{"arch": "convnext_v2", "model": "self-supervised image encoder", "dataset": "capsule endoscopy frames (Kvasir-Capsule)", "train_examples": 42238, "image_size": 32, "crop_scale_min": 0.3, "horizontal_flip": true, "color_jitter": 0.6, "method": "byol", "isotropic": false, "norm": "rmsnorm", "activation": "relu", "mlp_ratio": 6, "inner_norm": false, "drop_path": 0.15, "patch_size": [2, 2], "depths": [4, 4, 4], "widths": [96, 192, 384], "kernel_size": 7, "projector_hidden": 512, "projector_out": 256, "projector_hidden_layers": 1, "target_momentum": 0.99, "init": "torch_default", "residual_init": "none", "optimizer": "muon", "muon_scale": "original", "lr": 0.016, "momentum": 0.95, "nesterov": true, "orthogonalizer": "newton_schulz_5", "adamw_lr_other_params": 0.0012, "steps": 7000, "batch_size": 128, "epochs": 21.2, "lr_schedule": "cosine", "final_lr_fraction": 0.1, "warmup_steps": 210, "weight_decay": 0.03, "adamw_weight_decay_other_params": 0.05}
Rows from block 2 of a small self-supervised image encoder, named by matrix and row number. Rows with one number belong to one neuron. Each number is 500 + 40 x the weight over its row's rms, rounded and kept within 0 to 999. All counts start at 0. Numbers have three digits each.
Before each neuron's rows are labels from the 100 images, of 14976, where the neuron reaches its highest value: "patch colour" is the nearest of a few named colours to the mean colour under the peak. Only what is clearly more common there than usual is listed. The data: capsule endoscopy frames (Kvasir-Capsule). In brackets: how many of the 100.
# fc1: MLP up (model.blocks.2.mlp.fc1.weight, 576x96), inputs 0-47
# fc2: MLP down (model.blocks.2.mlp.fc2.weight, 96x576, transposed), outputs 0-47

patch colour: orange (37)
fc1.64:436568426491530578488521530431448497490500466491476507559513456502466485531531448489500535507530503482441466441506490561461490495534563525530418
fc2.64:521446537468540454510547444493496514462483529456520443514518537492460456527620458469499469515474530593559475468562429483523455547511493507482508

patch colour: black (100)
fc1.71:508482518481473536487488488540487480533408493402520546515537432422521510563468513480472466500490469518508484455482512491539460516430567468505396
fc2.71:561531530508496510501535484507483536480564475433519478464555515482495483432550443535541509561432439519444543509451507517545499477514503511522479

patch colour: black (58)
fc1.224:543489441530490584493495461493474471546538486459482530490527524490459512494506468579452590456471576521448488532553508442529472469484450589503424
fc2.224:470458462509511523420509511451440479489444534473502498570493475493526435567530548449532565505594466547500557491523571585485463504593528553497475

patch colour: black (100)
fc1.346:488556494533551442521533455454465463417500476539553542482472530484528479470484537547500469451459507530487469488549533480537537510484442489583519
fc2.346:481448479507541529521515528455485554441579535493512542504485518483509497436498525494548537439514483492466478477465482499523505566457539502418436

patch colour: black (80)
fc1.450:451492401493570481501453571570518509520494507554472504473470430473459498456504465540534555451485484482461543575517500597564473437448496467559536
fc2.450:510449476490528494463504533553475485489477528504524483556518497476492460500500583487480577526537485465579531464472500546529548498447536465474447

patch colour: black (79)
fc1.284:471559562496502565518475508475555503455497513459509463457492532549523466486485482461493505525464485484463559435534566471478545429481463496485498
fc2.284:516446489512465517468481503429584468516508531555507487480494521474417486496444474509520543442602521505494454501488514474487466511452449526486452

patch colour: black (32)
fc1.331:484481529489475544497471487462471537579516467458538517511481504491529499495433516479541491507528531475441512540452549483550503459458571535428458
fc2.331:536497503516500537406549431506454473493474527439569455458440452488489435570527525437500592492444497450567458498510457532495480451529488497508517

patch colour: black (44)
fc1.552:480488575504495519547437524464558456523489472432522488509571480482478447511475561489545558544478533555525488437520560456534440479507494509516467
fc2.552:399473510458493428465446516565510488480419476442528466515490515486497574479532551498462481520476574491469519533563488441480544536439465538504574

patch colour: black (100)
fc1.258:547551615475487555559552507522461561506449484474521492514509477441524531555553553537538473547510484515491512550448481525529545508404576527500454
fc2.258:501556469542525489444515520517524505504510506475489429518517517439511431527581502450487565497422449469429501499488506423511462478517521468511460

patch colour: black (60)
fc1.543:526513489498578528464434495504537464521423516509507487544505497479501453535521519464542456432510501585504517457498467491483523497559463443478421
fc2.543:531553502573451487514532504431507471535532532477531572527547548456501517552532497437500499540466538538454550512494542470508588403523491529471466

patch colour: orange (43)
fc1.305:514491443511468595527496516512548477525564579490500538430496467432450476458507408478453538490535443521478587512448497499504449481557513537470586
fc2.305:493456498573544518532459487507526503492524485444489425495524479502538526520480439509458420472470501458489508485475484485478527496451449492517533

patch colour: black (100)
fc1.89:521517573518477461531464491514536633495484515494485419501552603513465566511552474444505473431509501464525484477514500528494444459411515496491451
fc2.89:510466466533480521460518528468613501471471476473420394572435494509553497541500510489494530467464484475412493585468505531485493493521552526571533

patch colour: orange (42); grey (28)
fc1.250:537423487520494574503547494508451524524502441471446499442505523505513570447487512479499513462502472496505568541473502586438542509470530536510510
fc2.250:492502548529504518489454579552596495566471533410456444536485482478519529508568534488416458442412512519503557523525436420482490475504519486492520

patch colour: black (76)
fc1.428:488494531502482518458457511426473490482564486586489514514527489494520501541502527498502496499481495540487433550449480579505519555490482557537444
fc2.428:556493432491560495501545449563494549519547433462511401423473489410450499490507485454510538538497439524454524470517462531541481495492578530490468

patch colour: pink (25)
fc1.176:487499416499470506382495535547514506500541525570544520534498515446457471528495516502532525525474572464528488431489484498529549523556467508563522
fc2.176:534546506531553472479530487501482462532422415560555525516481462479520554443538576567478569426573511565475509524471459495519473512456501475534469

patch colour: orange (43)
fc1.320:498467456503508470548517523497577533498531460520510446500512478516472439514532563449504536477373546576579430505507495522454531474465495497489512
fc2.320:474583482416556520472452548501410505501551485530519541464518522427469504469475514441522473446551485471488529522573510426560501518473538440513591

patch colour: orange (57)
fc1.404:552504498436492628589484490520519545538459414449563511451528530496485499453495492508494435509503487538521513472444479457460504474507536491454480
fc2.404:480464424508532411532499380508464524434531538497459476501566471480467471541505487485571482487483437581525557514478560552532470465528538480480507

patch colour: black (77)
fc1.341:485570552459493514461479524500492468539550512528554471422524483508511546474504513519463507575490523518565467482557526482529526530471556559515434
fc2.341:598531486495434521504454462551429528518482458421498469467437476416512546464509527493491513448522568512439540569513523544530517444501508551482533

patch colour: black (28)
fc1.322:512502495437518510486452510472507544479499531459478484489482414483423540501498502475524589436514465507476470501479527524414534520441478545461428
fc2.322:495503554477529492560530532502461532528548452583542538490523452509451501516511471514469462519438499422493456464563541418510473531510545506565527

patch colour: black (94)
fc1.511:484426545565496460502410454465532476495482469500517490502409505533449587477473480437521521511406524504574533537466479522466456452486519444533555
fc2.511:540514423422557450522535482483483476550451586495497495421492491534478511456528480543524480541395463502489469539553536536445528475485454428508558

patch colour: black (95)
fc1.502:485517529502517513494476551461518515497540437475648469485474501437490548479464486429538522490540499436495520603445469479519521426407572531471462
fc2.502:479441500538526512482543516525474466395537456561452519509464488453484443458546543472535518583442501498514454522547527456576537439464458462518485

patch colour: orange (48)
fc1.366:529497544391480493461529491468490492488515477453490507538462528501525550551467572452434486447519531495511510532535507596521496467481518511600526
fc2.366:537522476536439468484446490492477559459466550557461497553507486569484581539475508451542541507450572494483493465527553404503417589433450512517495

patch colour: orange (37)
fc1.337:499469530537493625536499477559560474546461506491523465483548495480451534473523502459449534534496497520488518555578450434474488487515511539467470
fc2.337:511460538480494531432531477461455553613483481488474490556530497538511528513583533405534507499484512554485518511510483435506526529489475470487507

patch colour: grey (25)
fc1.510:506375472477468452499416465417514531452568475525462503540467523500495599488566519507582498512480471456489528502418534530467484492520538524553502
fc2.510:497540442413443543506499510545532474541469529435467493473498517536483477489548477511528506528470516603535414488528499477473502469441541522534545

patch colour: grey (27)
fc1.257:558447473540517471473477462442466528502513466487472384582476504439450494555525494455526491497513537520471633475514503483497464505470577460435512
fc2.257:513506507581458415487537520508397530534436377495506531483473443479557516478497505531482534412478513505523573478482407541524534460543529453471520

patch colour: black (100)
fc1.362:536527529526493469520474456532477455427525520478444456527483479493477511513479502463546584457494518453512487522488457503529504504472517520569575
fc2.362:523475502476501528465571473461478514462457471515520472530517469566448495602523525484534521481539455473510501545551528517494441526454507521505481

patch colour: black (100)
fc1.558:536465491474471516494484490465491503485477481475484539512560578459495645520463539420540475469526506510508482498504523416541540543461541515516516
fc2.558:549491521500484506469480472463436484469486483513527564456549477548446475446549536514532466539440577463512470500510532511500536422549477544514429

patch colour: grey (25)
fc1.278:558522484548532454492630443460453502479506448468495500408472502522431498512490517535507490520489464484492462571399453491551466482555517515503520
fc2.278:479457399438456503505426559537482464552554493470447575493483517478483502512483459481442522477525474529528501495459518467595520488541489476436485

patch colour: black (54)
fc1.108:484564541526471463545490545476501445445520474492462446518496584458429556493544449451553563537504529433528485557482493517495534469435542508489489
fc2.108:456512477500584458500519498487512469500438521552484468545519546465530421478489539442547512570465533460543493531530458482508487453520464455489428

patch colour: black (69)
fc1.324:500529527498487492475437518443504454540560438467499455535519459555488478375494482573505510500522530473542468521515548518507497501446483525534482
fc2.324:509476507555501443516530442504463479474498467521534488500467462520565513473482526493466504489552580431505502517508518480551494450478526538497488

patch colour: black (66)
fc1.129:468570396480506548482467508435534497558471560540466569535498529462521496480460509546445495484448489473517483499584457489486519499482538537498531
fc2.129:526476550514490578528539524519479479460495539489519507499542487511511461549513511533458544446552494510488518456565512546503566546470565530464476

patch colour: black (34)
fc1.255:521512463448399509501551532509523604509492539469416500577522461536553497438475556463479579544521509529518550496538496530512480438470530529539539
fc2.255:461482471468565525532474470458421476438537456541441474467576469535527544474545492505496495542554504507537480538416570465524518538521475544487523

patch colour: black (26)
fc1.487:551515468460555439506447525474490434537510489496495472539500523489496557479472544539451470493477435521488548472467497493449532440405485504520523
fc2.487:491548484517545541484522446478537543559527541509519494504568489535536586476489562532536551537452476555485501482585514528505454510500534550546606

patch colour: orange (58)
fc1.149:537446517515473519467504458464461533524505502433416426518493599563492501466531471448443522501461480511496537450503459462480409539498529469430496
fc2.149:528463555494475460505454495512467553553493500523449506567506465461569531478550526485579459427478526432514500456504500464509522456477490390511484

patch colour: pink (27)
fc1.127:511465480493536512380514455468512475488551526488507492425510510442496507580471551472519518460470512485489531473474476516463534496522514517440539
fc2.127:547484448557478446533547518560444532488413385507490493529525496565484481522500481499472478474511476487446510512565515438476441505496576537527520

patch colour: black (25)
fc1.63:462547489558499511527490465489638446495466482466595503561481528483503528507511529463526502480512510445501470518516450450606492530480569526516483
fc2.63:440495529553514535479511526516523400538579594483455494555481530534515539529535495517500522586556488463525511509422469510543493472454441530484503

patch colour: black (73)
fc1.486:463538530527537455545495489536485504448466463487479537512516448546438423567506490475479458465447548586473566521561439503525506467475532483530485
fc2.486:465524532531534506554476585492473488531556522530510490441534498535495559394484531526509598431512500514472502470520456523562437532493543454499464

patch colour: black (91)
fc1.427:459576508526454465451506471436514462513518454511529457522550513466534557449514460492589507450517395489543534516518561464488508463496454504468497
fc2.427:524505494431493540479519494418409447515573486539527474530499542543480526504521477483534505487414465425468500421526482488458478430410496541510417

patch colour: orange (40)
fc1.135:483514480488521459489505445438494435497518451504486431392497463471527514508490530450557493543501551466535554527449439501494559438500520508505506
fc2.135:513492492511501514462501437478478522519530458549478495489605587479516539569480503439500461543537496492512499531543532468411476488495492514549496

patch colour: black (69)
fc1.237:484554472468486526515489504510557435469463522486471484464455463484462464442481488571510495574463476515534538484533497498476472493524526447490461
fc2.237:492530494497452553536486498420451546514458493444499505495454514459453515413508530568503480476495497504542476448510510529527492551540522492588480

patch colour: black (45)
fc1.459:441523490557477411433509490501542509493461452523475469500554521520532585495448468476507504490516446465493531497486538484505483531537481507483469
fc2.459:566471495443548517425463515463495448446558449451446419520474446529450469480502468507507433470434447508485451534462474549500442539467545485476483

patch colour: black (81)
fc1.299:486496592465476517443475502484476478483512493517631432525532450489546549462481531481492488469515451505538535589458510508507483441491525540503443
fc2.299:589447534499493511444574452458431453542564515518577501446501482492513517448528538471588501473474487491522486527546566534479504422465453561509423

patch colour: orange (49)
fc1.253:537492461516512516494524509470518458476524552510462440520474453472562456487483473561443453517525523460455532519458532496527514428408514506536491
fc2.253:522502480554503508471507524504464568501541520468571476459484519488514437499544555541545460412486533546482524433494549537509499570517488507506492

patch colour: orange (51)
fc1.217:514486507477482492590484497497503534492501483374487488486501553579468441547447463521482490504514521510536495490454508489478577508493565504532461
fc2.217:457494488427529529504499449469503521477482434573544506569485497478538548535537483387556522513493453453540571495496480476489452517537441536494505

patch colour: grey (26)
fc1.47:557466529523481473412511457544443540514549468512487559456485522475436520456495509508462430458474476466447520509533532529483599541514498466465511
fc2.47:434585558484464477442456561505539459507512498485499447548476464478565448520447426470424510540585497482469545482487468468478492476466471524489538

patch colour: orange (51)
fc1.261:529509490447461479502561410508438436527463458503479525546513472464509505426527514453530447487500411398491509499504495445509496535494498453502531
fc2.261:530510473412509479479475510468513439494525494489447456462550428529501445455402455545524479523499453457498536502582587481461498579479546570515482

patch colour: black (28)
fc1.318:541463456463532481509473494495499516507531566495507490498584498516572572476425456507562593469541489522531417534582473549483537572519428532513451
fc2.318:533457520441458484532578520464475551468582431510497444490535479509541491511530443539458488444467505507524521486468523479482446572471486526511518

patch colour: black (26)
fc1.138:551486529496464464485458504511556489527441488463526419487497504466468512512448563497446477510395480523579508586519460435493518448473428531493469
fc2.138:595558460518518510528442488529481485508582568508475502465520555486495494421484513520560481468437505503523483534539469399461517490534547505490567

patch colour: orange (49)
fc1.429:497549539569493495485549524487449509450526528471498515492530523553578462508468514493556390471454500529446474586520505514471543426540544514479478
fc2.429:512549534426425575483502443513546489512485493439424473458507477479482488542528606420402406585544468470526498504499501491464547484478481540489510

patch colour: black (56)
fc1.521:525499473513474481603479539474513527514526480469526441525493524506498498484450452483551511529571515540482468581408478502542488468498581498555418
fc2.521:596458518471462502511430501502498569453483474508539540429469473478490497508555497514504535526405507470480495519512481447545514589454462553479496

patch colour: grey (31)
fc1.1:515503527475460445591447487450505531553510500439519426513538419558474550539504543474530511466471522485634545538483543471515445513484511510488452
fc2.1:548479490499480526532505493506438558526465512413568537459498440531449541531462533454592433488497506488493454576513566486446434424551440486535537

patch colour: black (68)
fc1.374:505433472496522461566480455585530498462512481488512549494507542523523546474538428475542471468502590470511487475444509468561511461493514507540587
fc2.374:503529539523506520494457530549523521505474559490549527514504526490484513467404537439466483476546537499497499540457514492410408491478519463529503

patch colour: black (72)
fc1.123:463445540570545445455517464523509527475524547500520509521467590465521502498484517534450577488459518501551446486558461493520545502430575519504474
fc2.123:530558525455433512490496453445462489510564521489428435504465494504523455499457447500505479524524459525510476500454492504519540469525482526445530

patch colour: grey (39)
fc1.169:485546500524449495535564504495504516421506541528561481532526554444579508523482497485457497535527513539455572557438481507486554430549553521444475
fc2.169:520498531477478604422467503510542500469511538510534531545525508479514516513521514544537366428543538483480500501515519467425557561456484592510513

patch colour: grey (28)
fc1.300:488518502440477515493528512497473415479464594567511449530477522595468452580518478522566540489504539462434469446494417566475493503503497538530495
fc2.300:505521517465511535490501472483584550510532498490519478505523453481505554440454471412527466550530506436504460504456512499438506494470500542522500

patch colour: orange (36)
fc1.460:528466430455476553475538418485460539519538445489502529583482559612531448473468503495486549528543530370440492486502529447522493461502483487492485
fc2.460:484475521488551438547441482517472498492535568444503485463552506551501557570425557549510523452552501533526481471509555514543497480488505473486487

patch colour: black (27)
fc1.43:525499507519497530591426494509509450481472419476440415560474573509550509515517433508492512511458522532437497564477543558551479459489516581578500
fc2.43:423509470559457447508477515533521511521455477478554552538533541482501572505484501474447508486478487497505425466483615470506499545522489514414522

patch colour: black (100)
fc1.116:468482545467470545460497506515509490517557484422593491492516493471461553393497528484545508465555532496509522534474484495493521493447521541461446
fc2.116:518416500511563459537490478511458463524524509600522506486457501522497471446551523504528524527411469458527452557559566479544476409536462504468481

patch colour: black (52)
fc1.80:546497529545444500526471534505542576455494484578549469502548473488510481460408463459474484512483362509538523498459462514490449450435527502429510
fc2.80:553501587544491528472558436498543470498529472588513518465495482482518521523467509484566494528417481532496531522555498534587567568479536462506528