Rows from block 8, named by matrix and row number. Rows with one number belong to one neuron. Each number is 128 + 24 x the weight over its row's rms, rounded and kept within 0 to 255. All counts start at 0. Numbers have three digits each. After the name is the row's rms in percent of the matrix's.
# fc1: MLP up (model.blocks.8.mlp.fc1.weight, 2304x384), inputs 192-255
# fc2: MLP down (model.blocks.8.mlp.fc2.weight, 384x2304, transposed), outputs 192-255
fc1.1208 075:101123121152137128132140148106132119133091107106119184142151097144141136100099101078155176141103160153140160084124104126126154114123141131115172096124155097133157128122164150112157160138138083
fc1.1209 082:117141098153131147134133139068154128101103130157128110118160152163114152142124136103167113115134128130131123131128118152123129139114162161091163108109140116132124129148118165116088092148118151
fc1.1210 094:070098154133126123094108150155150120102172138137139114138084096158143151103130123148143103171127124148119118135131147151124130102117147145139116163118164109154134104108143176130106094134106143
fc1.1211 108:150136127146104117125158147134113110162153117128139130120110127077120120131155173094140140149149105120101170093097141132144164154168131118070131144130130142113098188135072130092158134123126081
fc1.1212 070:124177080115128092129123107108111083122081117114166186109159119114105119148149143124130135129123170112137102165125108064126096159161118127105103168125131152146146123138134138147150114117125159
fc1.1213 097:167082168116143137143116134167165138157124103131115109187161131134121140085107118154141092119116148131108143152156146142124123165181151126119156177068126093122145127141130130136150108117116125
fc1.1214 106:127080121134158192118141123137129125085129161114097151149125126132111162156118107162139128106135114118135130135121109207130132116130166113121082105159143127096121098121113110132124167105141151
fc1.1215 105:139141102128149143147160169116079138129135099135108111130136091126113178084149157126096083128142167087144116128103190134116077154143141145120081173118162144123151110085154117095150108160139099
fc1.1216 109:155137163155168110085150112110122159131122100129156127113131122139098129122121143106135155146103128104160131140120148163100107124119100129106163099114118177103142129129141130165143192115126112
fc1.1217 080:133150099122116098149125113154161117121171102135125125121125112144117100115120148131156153147093124123105082155161151063139170120136110127121198141160109114159137155117107124164121126130135122
fc1.1218 068:128109147076135124116082148149120165121132132145126124128106135126116124137124103153117157049128136167102144161107098079113138077141145151081096095109117110132102151120142161141138135140158083
fc1.1219 135:099122138137119122126151160138159126132110151090127090094180112115102133115135099146115134128122165129143099147119133134092116173127119076130154148080118148087137123140136114133121144160087167
fc1.1220 054:089158126149131139127130125122110148147099143130108131152129161136118142084099155134146105156127131117107145151180153116127116127155151128090101160104115133144137122138075118121083107113090125
fc1.1221 120:113137134120180142161115173151122135103117121119169149148143119106130159156142127102109131091109114148094090134135137127187118151162121119134123120130096130130122154164136123152142128130102135
fc1.1222 093:130104118134159145140134089127140164159110128129088129157086125152149134107100133132141154082121122073148113150157124130116095143145130117147105166162114135123122100118098114112159125133121155
fc1.1223 101:125098119121092124114173133121093200152138170109111124121084144159121126152109074139104132117138137146157076112130154106168145118162110134129122146130141113132089152154146093096121141123116093
fc1.1224 123:129124132142159157143119162129130138154150127092117127166144155113115091120122115110137104144129134104103158134145135177159091156150157106158127121123113089139134116142143077097170152149128153
fc1.1225 100:154122131118152125124116166138093107106134115129118135123164106096107125123124124152125139104085188112173111111147102098133160160128137137131181140116144151128161110118088118138159164115137114
fc1.1226 095:184126164120118146119129149143111149117124119132150148139180155098152091140165106127139140121162141159164088149120143122110110138133107089156115144084142128154141140128102122117136140149093177
fc1.1227 093:149142134145108072103143113152113136142136156136099154128108108124127081133148140168155146140139162194132118159101100106123135100104110125112179140123110092104078109143121139105135135106110165
fc1.1228 156:137140136093122119112133087106084118121122109112107151154124122143211176106128069143196133131131126165127151154143107109149160123116092137117112143097141144095075147117122091099233113130109091
fc1.1229 088:142155165139116121170146154137094118148155111159131127188139155126125106143101122129140135149123156145137141082105119128162136153125160117139144129149161147096129106126134148169087145124138137
fc1.1230 117:114109095135122122098092092113139104154176143158096102164156140141130192129123098144137106115116123132106076173122108144143146151124124179130156117163074103107081146142144122161102133147100138
fc1.1231 065:183162147120074161127177098132132125115138149090146154134161140106126116168146094086145142112111115154118110141129129155124105112183141090144083153133135160173131116168154134146111155093116098
fc1.1232 132:063133140109173169120131122123133152115121132147100126114125119137188099127099129142112151114102099077113076136126126127121095145131107163106103142121099138117125176128134118126114132134129149
fc1.1233 153:113162131136139114116089126096150103118118131167150140101146134134119136188185114117132127170123121099130139132128120089110133157141152106080100130100075121175138149102191130150136104126125156
fc1.1234 093:105115127094147134103110110134177159142133147137107160171155108111143147164095156128156114155125093136134079115154160141126152135095180124096120176107134133118136134129150137135121141158152098
fc1.1235 101:115107159110126158155101178132141124106124150080131104125097076144113150130129141117112113092080167119122112105111105140124114122106078134108130149086127094118154115116173119113193122128142176
fc1.1236 094:166091155106128127114103129131186125089153120102145099152138132117117132123076129113125132109143168104149129112165094094114091188164131149164115148082111144105161075089151148094146132141134163
fc1.1237 117:123135131137115106125124109118198150174168125109149127113100110121081099130140121112127166076131120151113138153112111123166157118137125135122127109162126116130135128119117136083113150114152150
fc1.1238 115:087077112126087122142137178135138125132110131193095066126103136160132136131139076128115140113166139146125081131107136165135124146123092108125096063157129119084131122158149137126128141073093138
fc1.1239 106:128143180137097107117130109147132116096112167084106130136109126123122124152153094158175110127155162173145122170123193134096122136161130114142123129103097132151195135108134088129085126095085125
fc1.1240 116:115129145111132153208143157177126115096124134077162151146159119142118139152096163085132135182095119124127170150129097155126090158120146128194123100111146121130155080160158147149144123069152113
fc1.1241 085:119086135126109130106089131103081130065133118105096135114147108137157111131144133071097118116109113136126146146133090156159129134136127115126127140133123174129169094117118140140129148155132133
fc1.1242 134:100094140115093138110164093130107127142139134127113129107074130118113120158188121141140126129118125134124117078182115155162167116117116108169133121059144105109149194155110125100139084110121144
fc1.1243 129:140137128162135146169151141112135123100109113187083126170152128129115125128115139144140126134096147177107161073123089134061115123158100161151103164100144143142168149126167130135096101086152107
fc1.1244 084:131135118154113107104127151107121125091148149098152132145105134091139106154129128127095147167098121118175162117090098183117103110116134150105119098090078147105163122102102130130151180132126132
fc1.1245 077:128119131127105162144070139114137152165103118111131120141117141106119114131126151136140148165145175168142126152134133138130127143142136094132101094102174148174072144153083107118095100128138161
fc1.1246 085:128161130127123109133164088104090112125129099121134181126116156136149054154142150105137175158137105101109180123156128123137106139156135124135130094142135123158155134147111146160105123120125111
fc1.1247 096:110131106103133153136115117126122094145129129114154101118086143108138125118141094083117092162102121107133126080138116092113138169147114164146114105107140133172125125148119179131139049092137164
fc1.1248 124:097182099142130152106186124168142127148109140140140128140104124150134150085128131130141095109116169099126140140142109101099159095109119137130091153165123132155121121096124108124122099123110107
fc1.1249 082:148123098141095104136138160103166134106085136168133155130135141176145158098122122166147132141137102148141144122146112152135151132100109166131148130154127082112122134135133149136119176130110127
fc1.1250 129:112128159116112148107130149141153121111130166132125132121106129133086136152109128139136133133127174122154144150135142139116133168117115136160102131153096125156146141091111147137188101082094118
fc1.1251 133:153134145120170146089115095127138150112140147103094116147144108128129111096116142097105108109128121116109129151144160140106160147096120113104151191139104157144111163124150086108099126119102097
fc1.1252 105:126156131132152134147128085115103165098128148065100119147171120108133154149131122071129107100125141114121094159164107090131126161118137117124138148144178138118163151127086088163145134118143136
fc1.1253 091:132113149153132150133142197140129119099171092093118135172079088144088162166151099110104116114133119138117148092141127142150091121140114139123120084141107108143134149115147127144146101148112168
fc1.1254 094:130090084116132109144096145071138108174153153109138122126111155146098144095114144141137161125124143115107137131102114113116140142130135129098087107101114125077149140136141140087169169119132166
fc2.1208 076:133134127166130123141144130155146084126134112136110083138110123121141151121123128087121107169134142046146089119127119118131161129098104113133119109083150136137146117121124129127083109082123111
fc2.1209 092:065174117124123112106136152129147187137098105123108154100151135179123079135173128099164091132126120133120124197104163159134135135145140164104097092121129152119096136156132147154131112130105128
fc2.1210 092:127133125130135187121102134108106120095157132140137142139123088103156121095158134122166103055132164096083144110130115072147147081136112107126127135155129108121127136123140124126176102117136141
fc2.1211 122:158103145156110153131115133132109178144184142110140140125116098104156076157136144145164145139116153113120154141120122111119185093105143132127151131105127115132101098161125129109122155115119113
fc2.1212 062:122152148101145135088145129133128166092116155157132127125151115091129114118123115149136094100116102155154099090121121150096109078145093131169084103102129125119135123150033139141130108151156139
fc2.1213 104:115136102129190159150054116142121110125113069126182100131087116125097108145146109125136151086104121138153144133123149072084119108166159107101161123110176116120112089132133103119073111147146152
fc2.1214 109:074119151176108124133120140168157085161095124118143145175108146120144105134134115127109159135162099100109119094110111155107083123172144122118108094079112157128155117099142142147094167135110112
fc2.1215 101:129139129105114137109141102143090093118129135096119137150091106111134103174100132115163106143119097145161176144102103144161141175140130159167152080110119098160149145090147126138108109082142114
fc2.1216 101:083111124122129124157161132102110126132130104092058121163149114110158142156116163116148155159140159123139139145144115109113131118113115128083106126128130115110119145132136118147121118121131128
fc2.1217 086:103141116109159140148137144170127146081165158123105082074108129143128137128129137129127096149084119128136143107113121126130153152193113088136150087118131109125156155101131137127152103113123200
fc2.1218 072:132116103098114136147137139135114145164167148164109150144119147128158135149129131158110115140125104144128142074119131136120119166131137145115173128166130134129129114160167132151121117113102174
fc2.1219 126:126122122126169123106171113107101131162146145119126113107133146137112179122105148166116122149090136132126107090060127141140117123135103106063113132138125135132130160145149139126099095140111109
fc2.1220 062:110148148090124144130104127135132102107135108077136108160123158148121116149127097103124119135175127113103121144127146146138115122176129102115150129112134135130122128136073164147154126129132147
fc2.1221 118:129069131104107131137145084093139140108089121122150106134106109115132122133113146135123091116124120162149133112154155104108124101118149107152121133134131133148111155108115130144114129154165103
fc2.1222 105:113115113140110129149127124118122163138143107146110189160130132127133092160101103123102142146133148097129120110153126116080123146141070146172110085126110159143137106122135095107115161116113181
fc2.1223 103:092128099121125125133126130094125124119083103117136140107099169145149120155108143122112136149114128109120171126136183126111145150102150096096134077109134089121108129131144091131159135081131158
fc2.1224 114:141129195120135134142105109124134131128143129140134044159150132144129138074131131127137114102096130160186125118156142142161160197171113112129155116162136170134115116121149136123180152126099113
fc2.1225 107:106106154149145125129150127129112106136144145110126130111128114122123162166152092094111122181128111145121133124114128114126155132141139149159110148143166131120109128100136109137139129153134178
fc2.1226 101:160157115197113121137162131132147138123126135133147091120148121122116168095137112110131133114119141131140103108131099185139112181129126157143117107159146139120127113126153153132143155140138086
fc2.1227 091:114107120160145136161111141148104128138117102132110085128130147144135117165106122107110151128151125152116114137138146062095105132187106177177116123126137124123103138151144108108135150146173166
fc2.1228 173:095165160113117122155162144125106120116126155130175127158141187116111132155124106125143162149122120130121124110160130140129128146140180143173122179149122115162111126145120148149142123115121111
fc2.1229 100:153101149107116055107116128175094119095105160143152127131143097186157107122091169141140088121154153094139132101161119114150124152119105089125112140153130156131145114123111129106096163100159122
fc2.1230 113:128117112112156140128125108097161102152141136121158140155135124136101116127103175160137070125130141143086129129178147159147143161106126114131121140116150125104101130098135121131173082141071042
fc2.1231 064:103083153161069124127070103104125131114119173134158105116136181113141132164154160129145165163146133136136117122090141107122162130093124097146101142127112101141071126133208159134136118135091163
fc2.1232 131:163123156136126137135133108116095102107119132118112163147085122119128125133116129144169119146131140130153162089149119077144170082085117165109096118153112104106107136098140136149133132140111114
fc2.1233 161:148131130165105123124112143148120152162077162114128115125134120167132127116111130097112091176126163097162071111088156117123145126118101116158136127118125153126173134142132094129119108131078141
fc2.1234 096:145138164157140136135121176135123087151115158069107132149122139138139099120166150107113102123100113112097139141133171115142092097126168155095120157105117097101126140136111173122093076125142118
fc2.1235 104:167126134204130142099106120137150131171089155172142125103138129167157164157132132152125123108171132113132138119138075145135145106100123118100104085167105175137118165095119116144179140146152157
fc2.1236 096:108114106101109110109086108115127156111092101128121116144112114108152130111099140137151128167164106130133135122112124156101158128090128169156129104151141169132142107170123108129150144133114119
fc2.1237 120:128163132143118149114153106152122124133141128129145114129129137140151140185127135094141096166133141119163119132113129185089141151141094097137103135108130115118151151122138123127151130177121155
fc2.1238 123:122133136181161175107134118120123103099143123096168145127138070098102153168131104117103095147097122181159121089145125097107116153145139104142115148127159134129164120134130107058090139112119090
fc2.1239 112:088098116126132112143110135152180137094120134116139131099118128142141092139129115131135172133141189107135120133132161110136116133152137090165159153110158076120139127123163076108156131118092073
fc2.1240 118:159166115063098124113116162140133151118176113101138145154147138078164177134164115115129131140153126144120164138107089105135117142123110087114137132106145144124186110077132153151110128146123125
fc2.1241 085:135137106127110119096117145134126112104113134142120133122152086142162113131146090116123107141142103161127114145146124095078142119106130081125127140153155116145099119128111126131118114142126095
fc2.1242 135:123097142156102139156144127123134120161106131140155125120131096188115173121127136139144126134144153108100116165112146119134167116164127134148084150107125139099139099154101156093112144135093142
fc2.1243 132:143111100151121119092100114151143142115123125100172082123108121102159123123157149122097115095161155130090122137087133141098137145135120113145095118167111130132166149128115137118108141147116141
fc2.1244 083:149133130175114121153123162137121107154127123140131118105136155148118136102148103171142091182119162107114140099133122116164208095141095149117139116167129130138147133140166121124080122118136145
fc2.1245 071:112146161128115098090173138171107116130152120132153081135113174135121149119064135123100126142118171146120182159135143139131118141101131112092059124124149144128124115129106151156100131166139135
fc2.1246 088:145138109166086154096169158142119182113131106159126135115132151142146180122135097141127132140135127183150150120103151114159113102125127100157129107170146105136140149126128113126124108164094163
fc2.1247 102:112083124099127100132131132106126133130124111080128099128147146121135174125144105115126164112130160121151144105116090159162134197135119143110116113152080162150138129151180108102142098118154149
fc2.1248 125:088173160092169120135049139102145122092134109130097128131128131162140154129124109125145110125139094146125174166166119105108126147146148132128144102097105143152140135115090155132150178135151105
fc2.1249 082:096151121147131136151146092154089135079136137152134101128156123141152082110114127120117119119154119142147112123113128103151168108067151126117150124148100131118098138102100129124145144115171135
fc2.1250 116:151148135137099107141161104152133165117118131066121155115163153145151096140080160109107115118127117143093146136107156181150145141142129128115146143099132117116134118121152114142109136103144149
fc2.1251 118:141127159114127159151181160159140129101135102130134093110139133145122107130093142156120187158145141140101168110102130148106166085124122109119109107112105115105191133118117133124075150149142104
fc2.1252 105:161114160104130135139171119110129111133121153114130135095097103108184133143135106096136124156086127102123108157139132115123117204114152119105108140129080079161140110073149143146149129060136153
fc2.1253 095:129150160068095134126121167133096114181113160147130107125114189099105120109120156104128174131086096147113203143136124114171102086135140160129156110094145133114089138129096150160118106099145114
fc2.1254 098:148166111138134133136122118113113149094091143131102153120146150190159163128155138114098164155091123146113141105095119135087162186142142121141153108123140140147078167143110124137165120124154159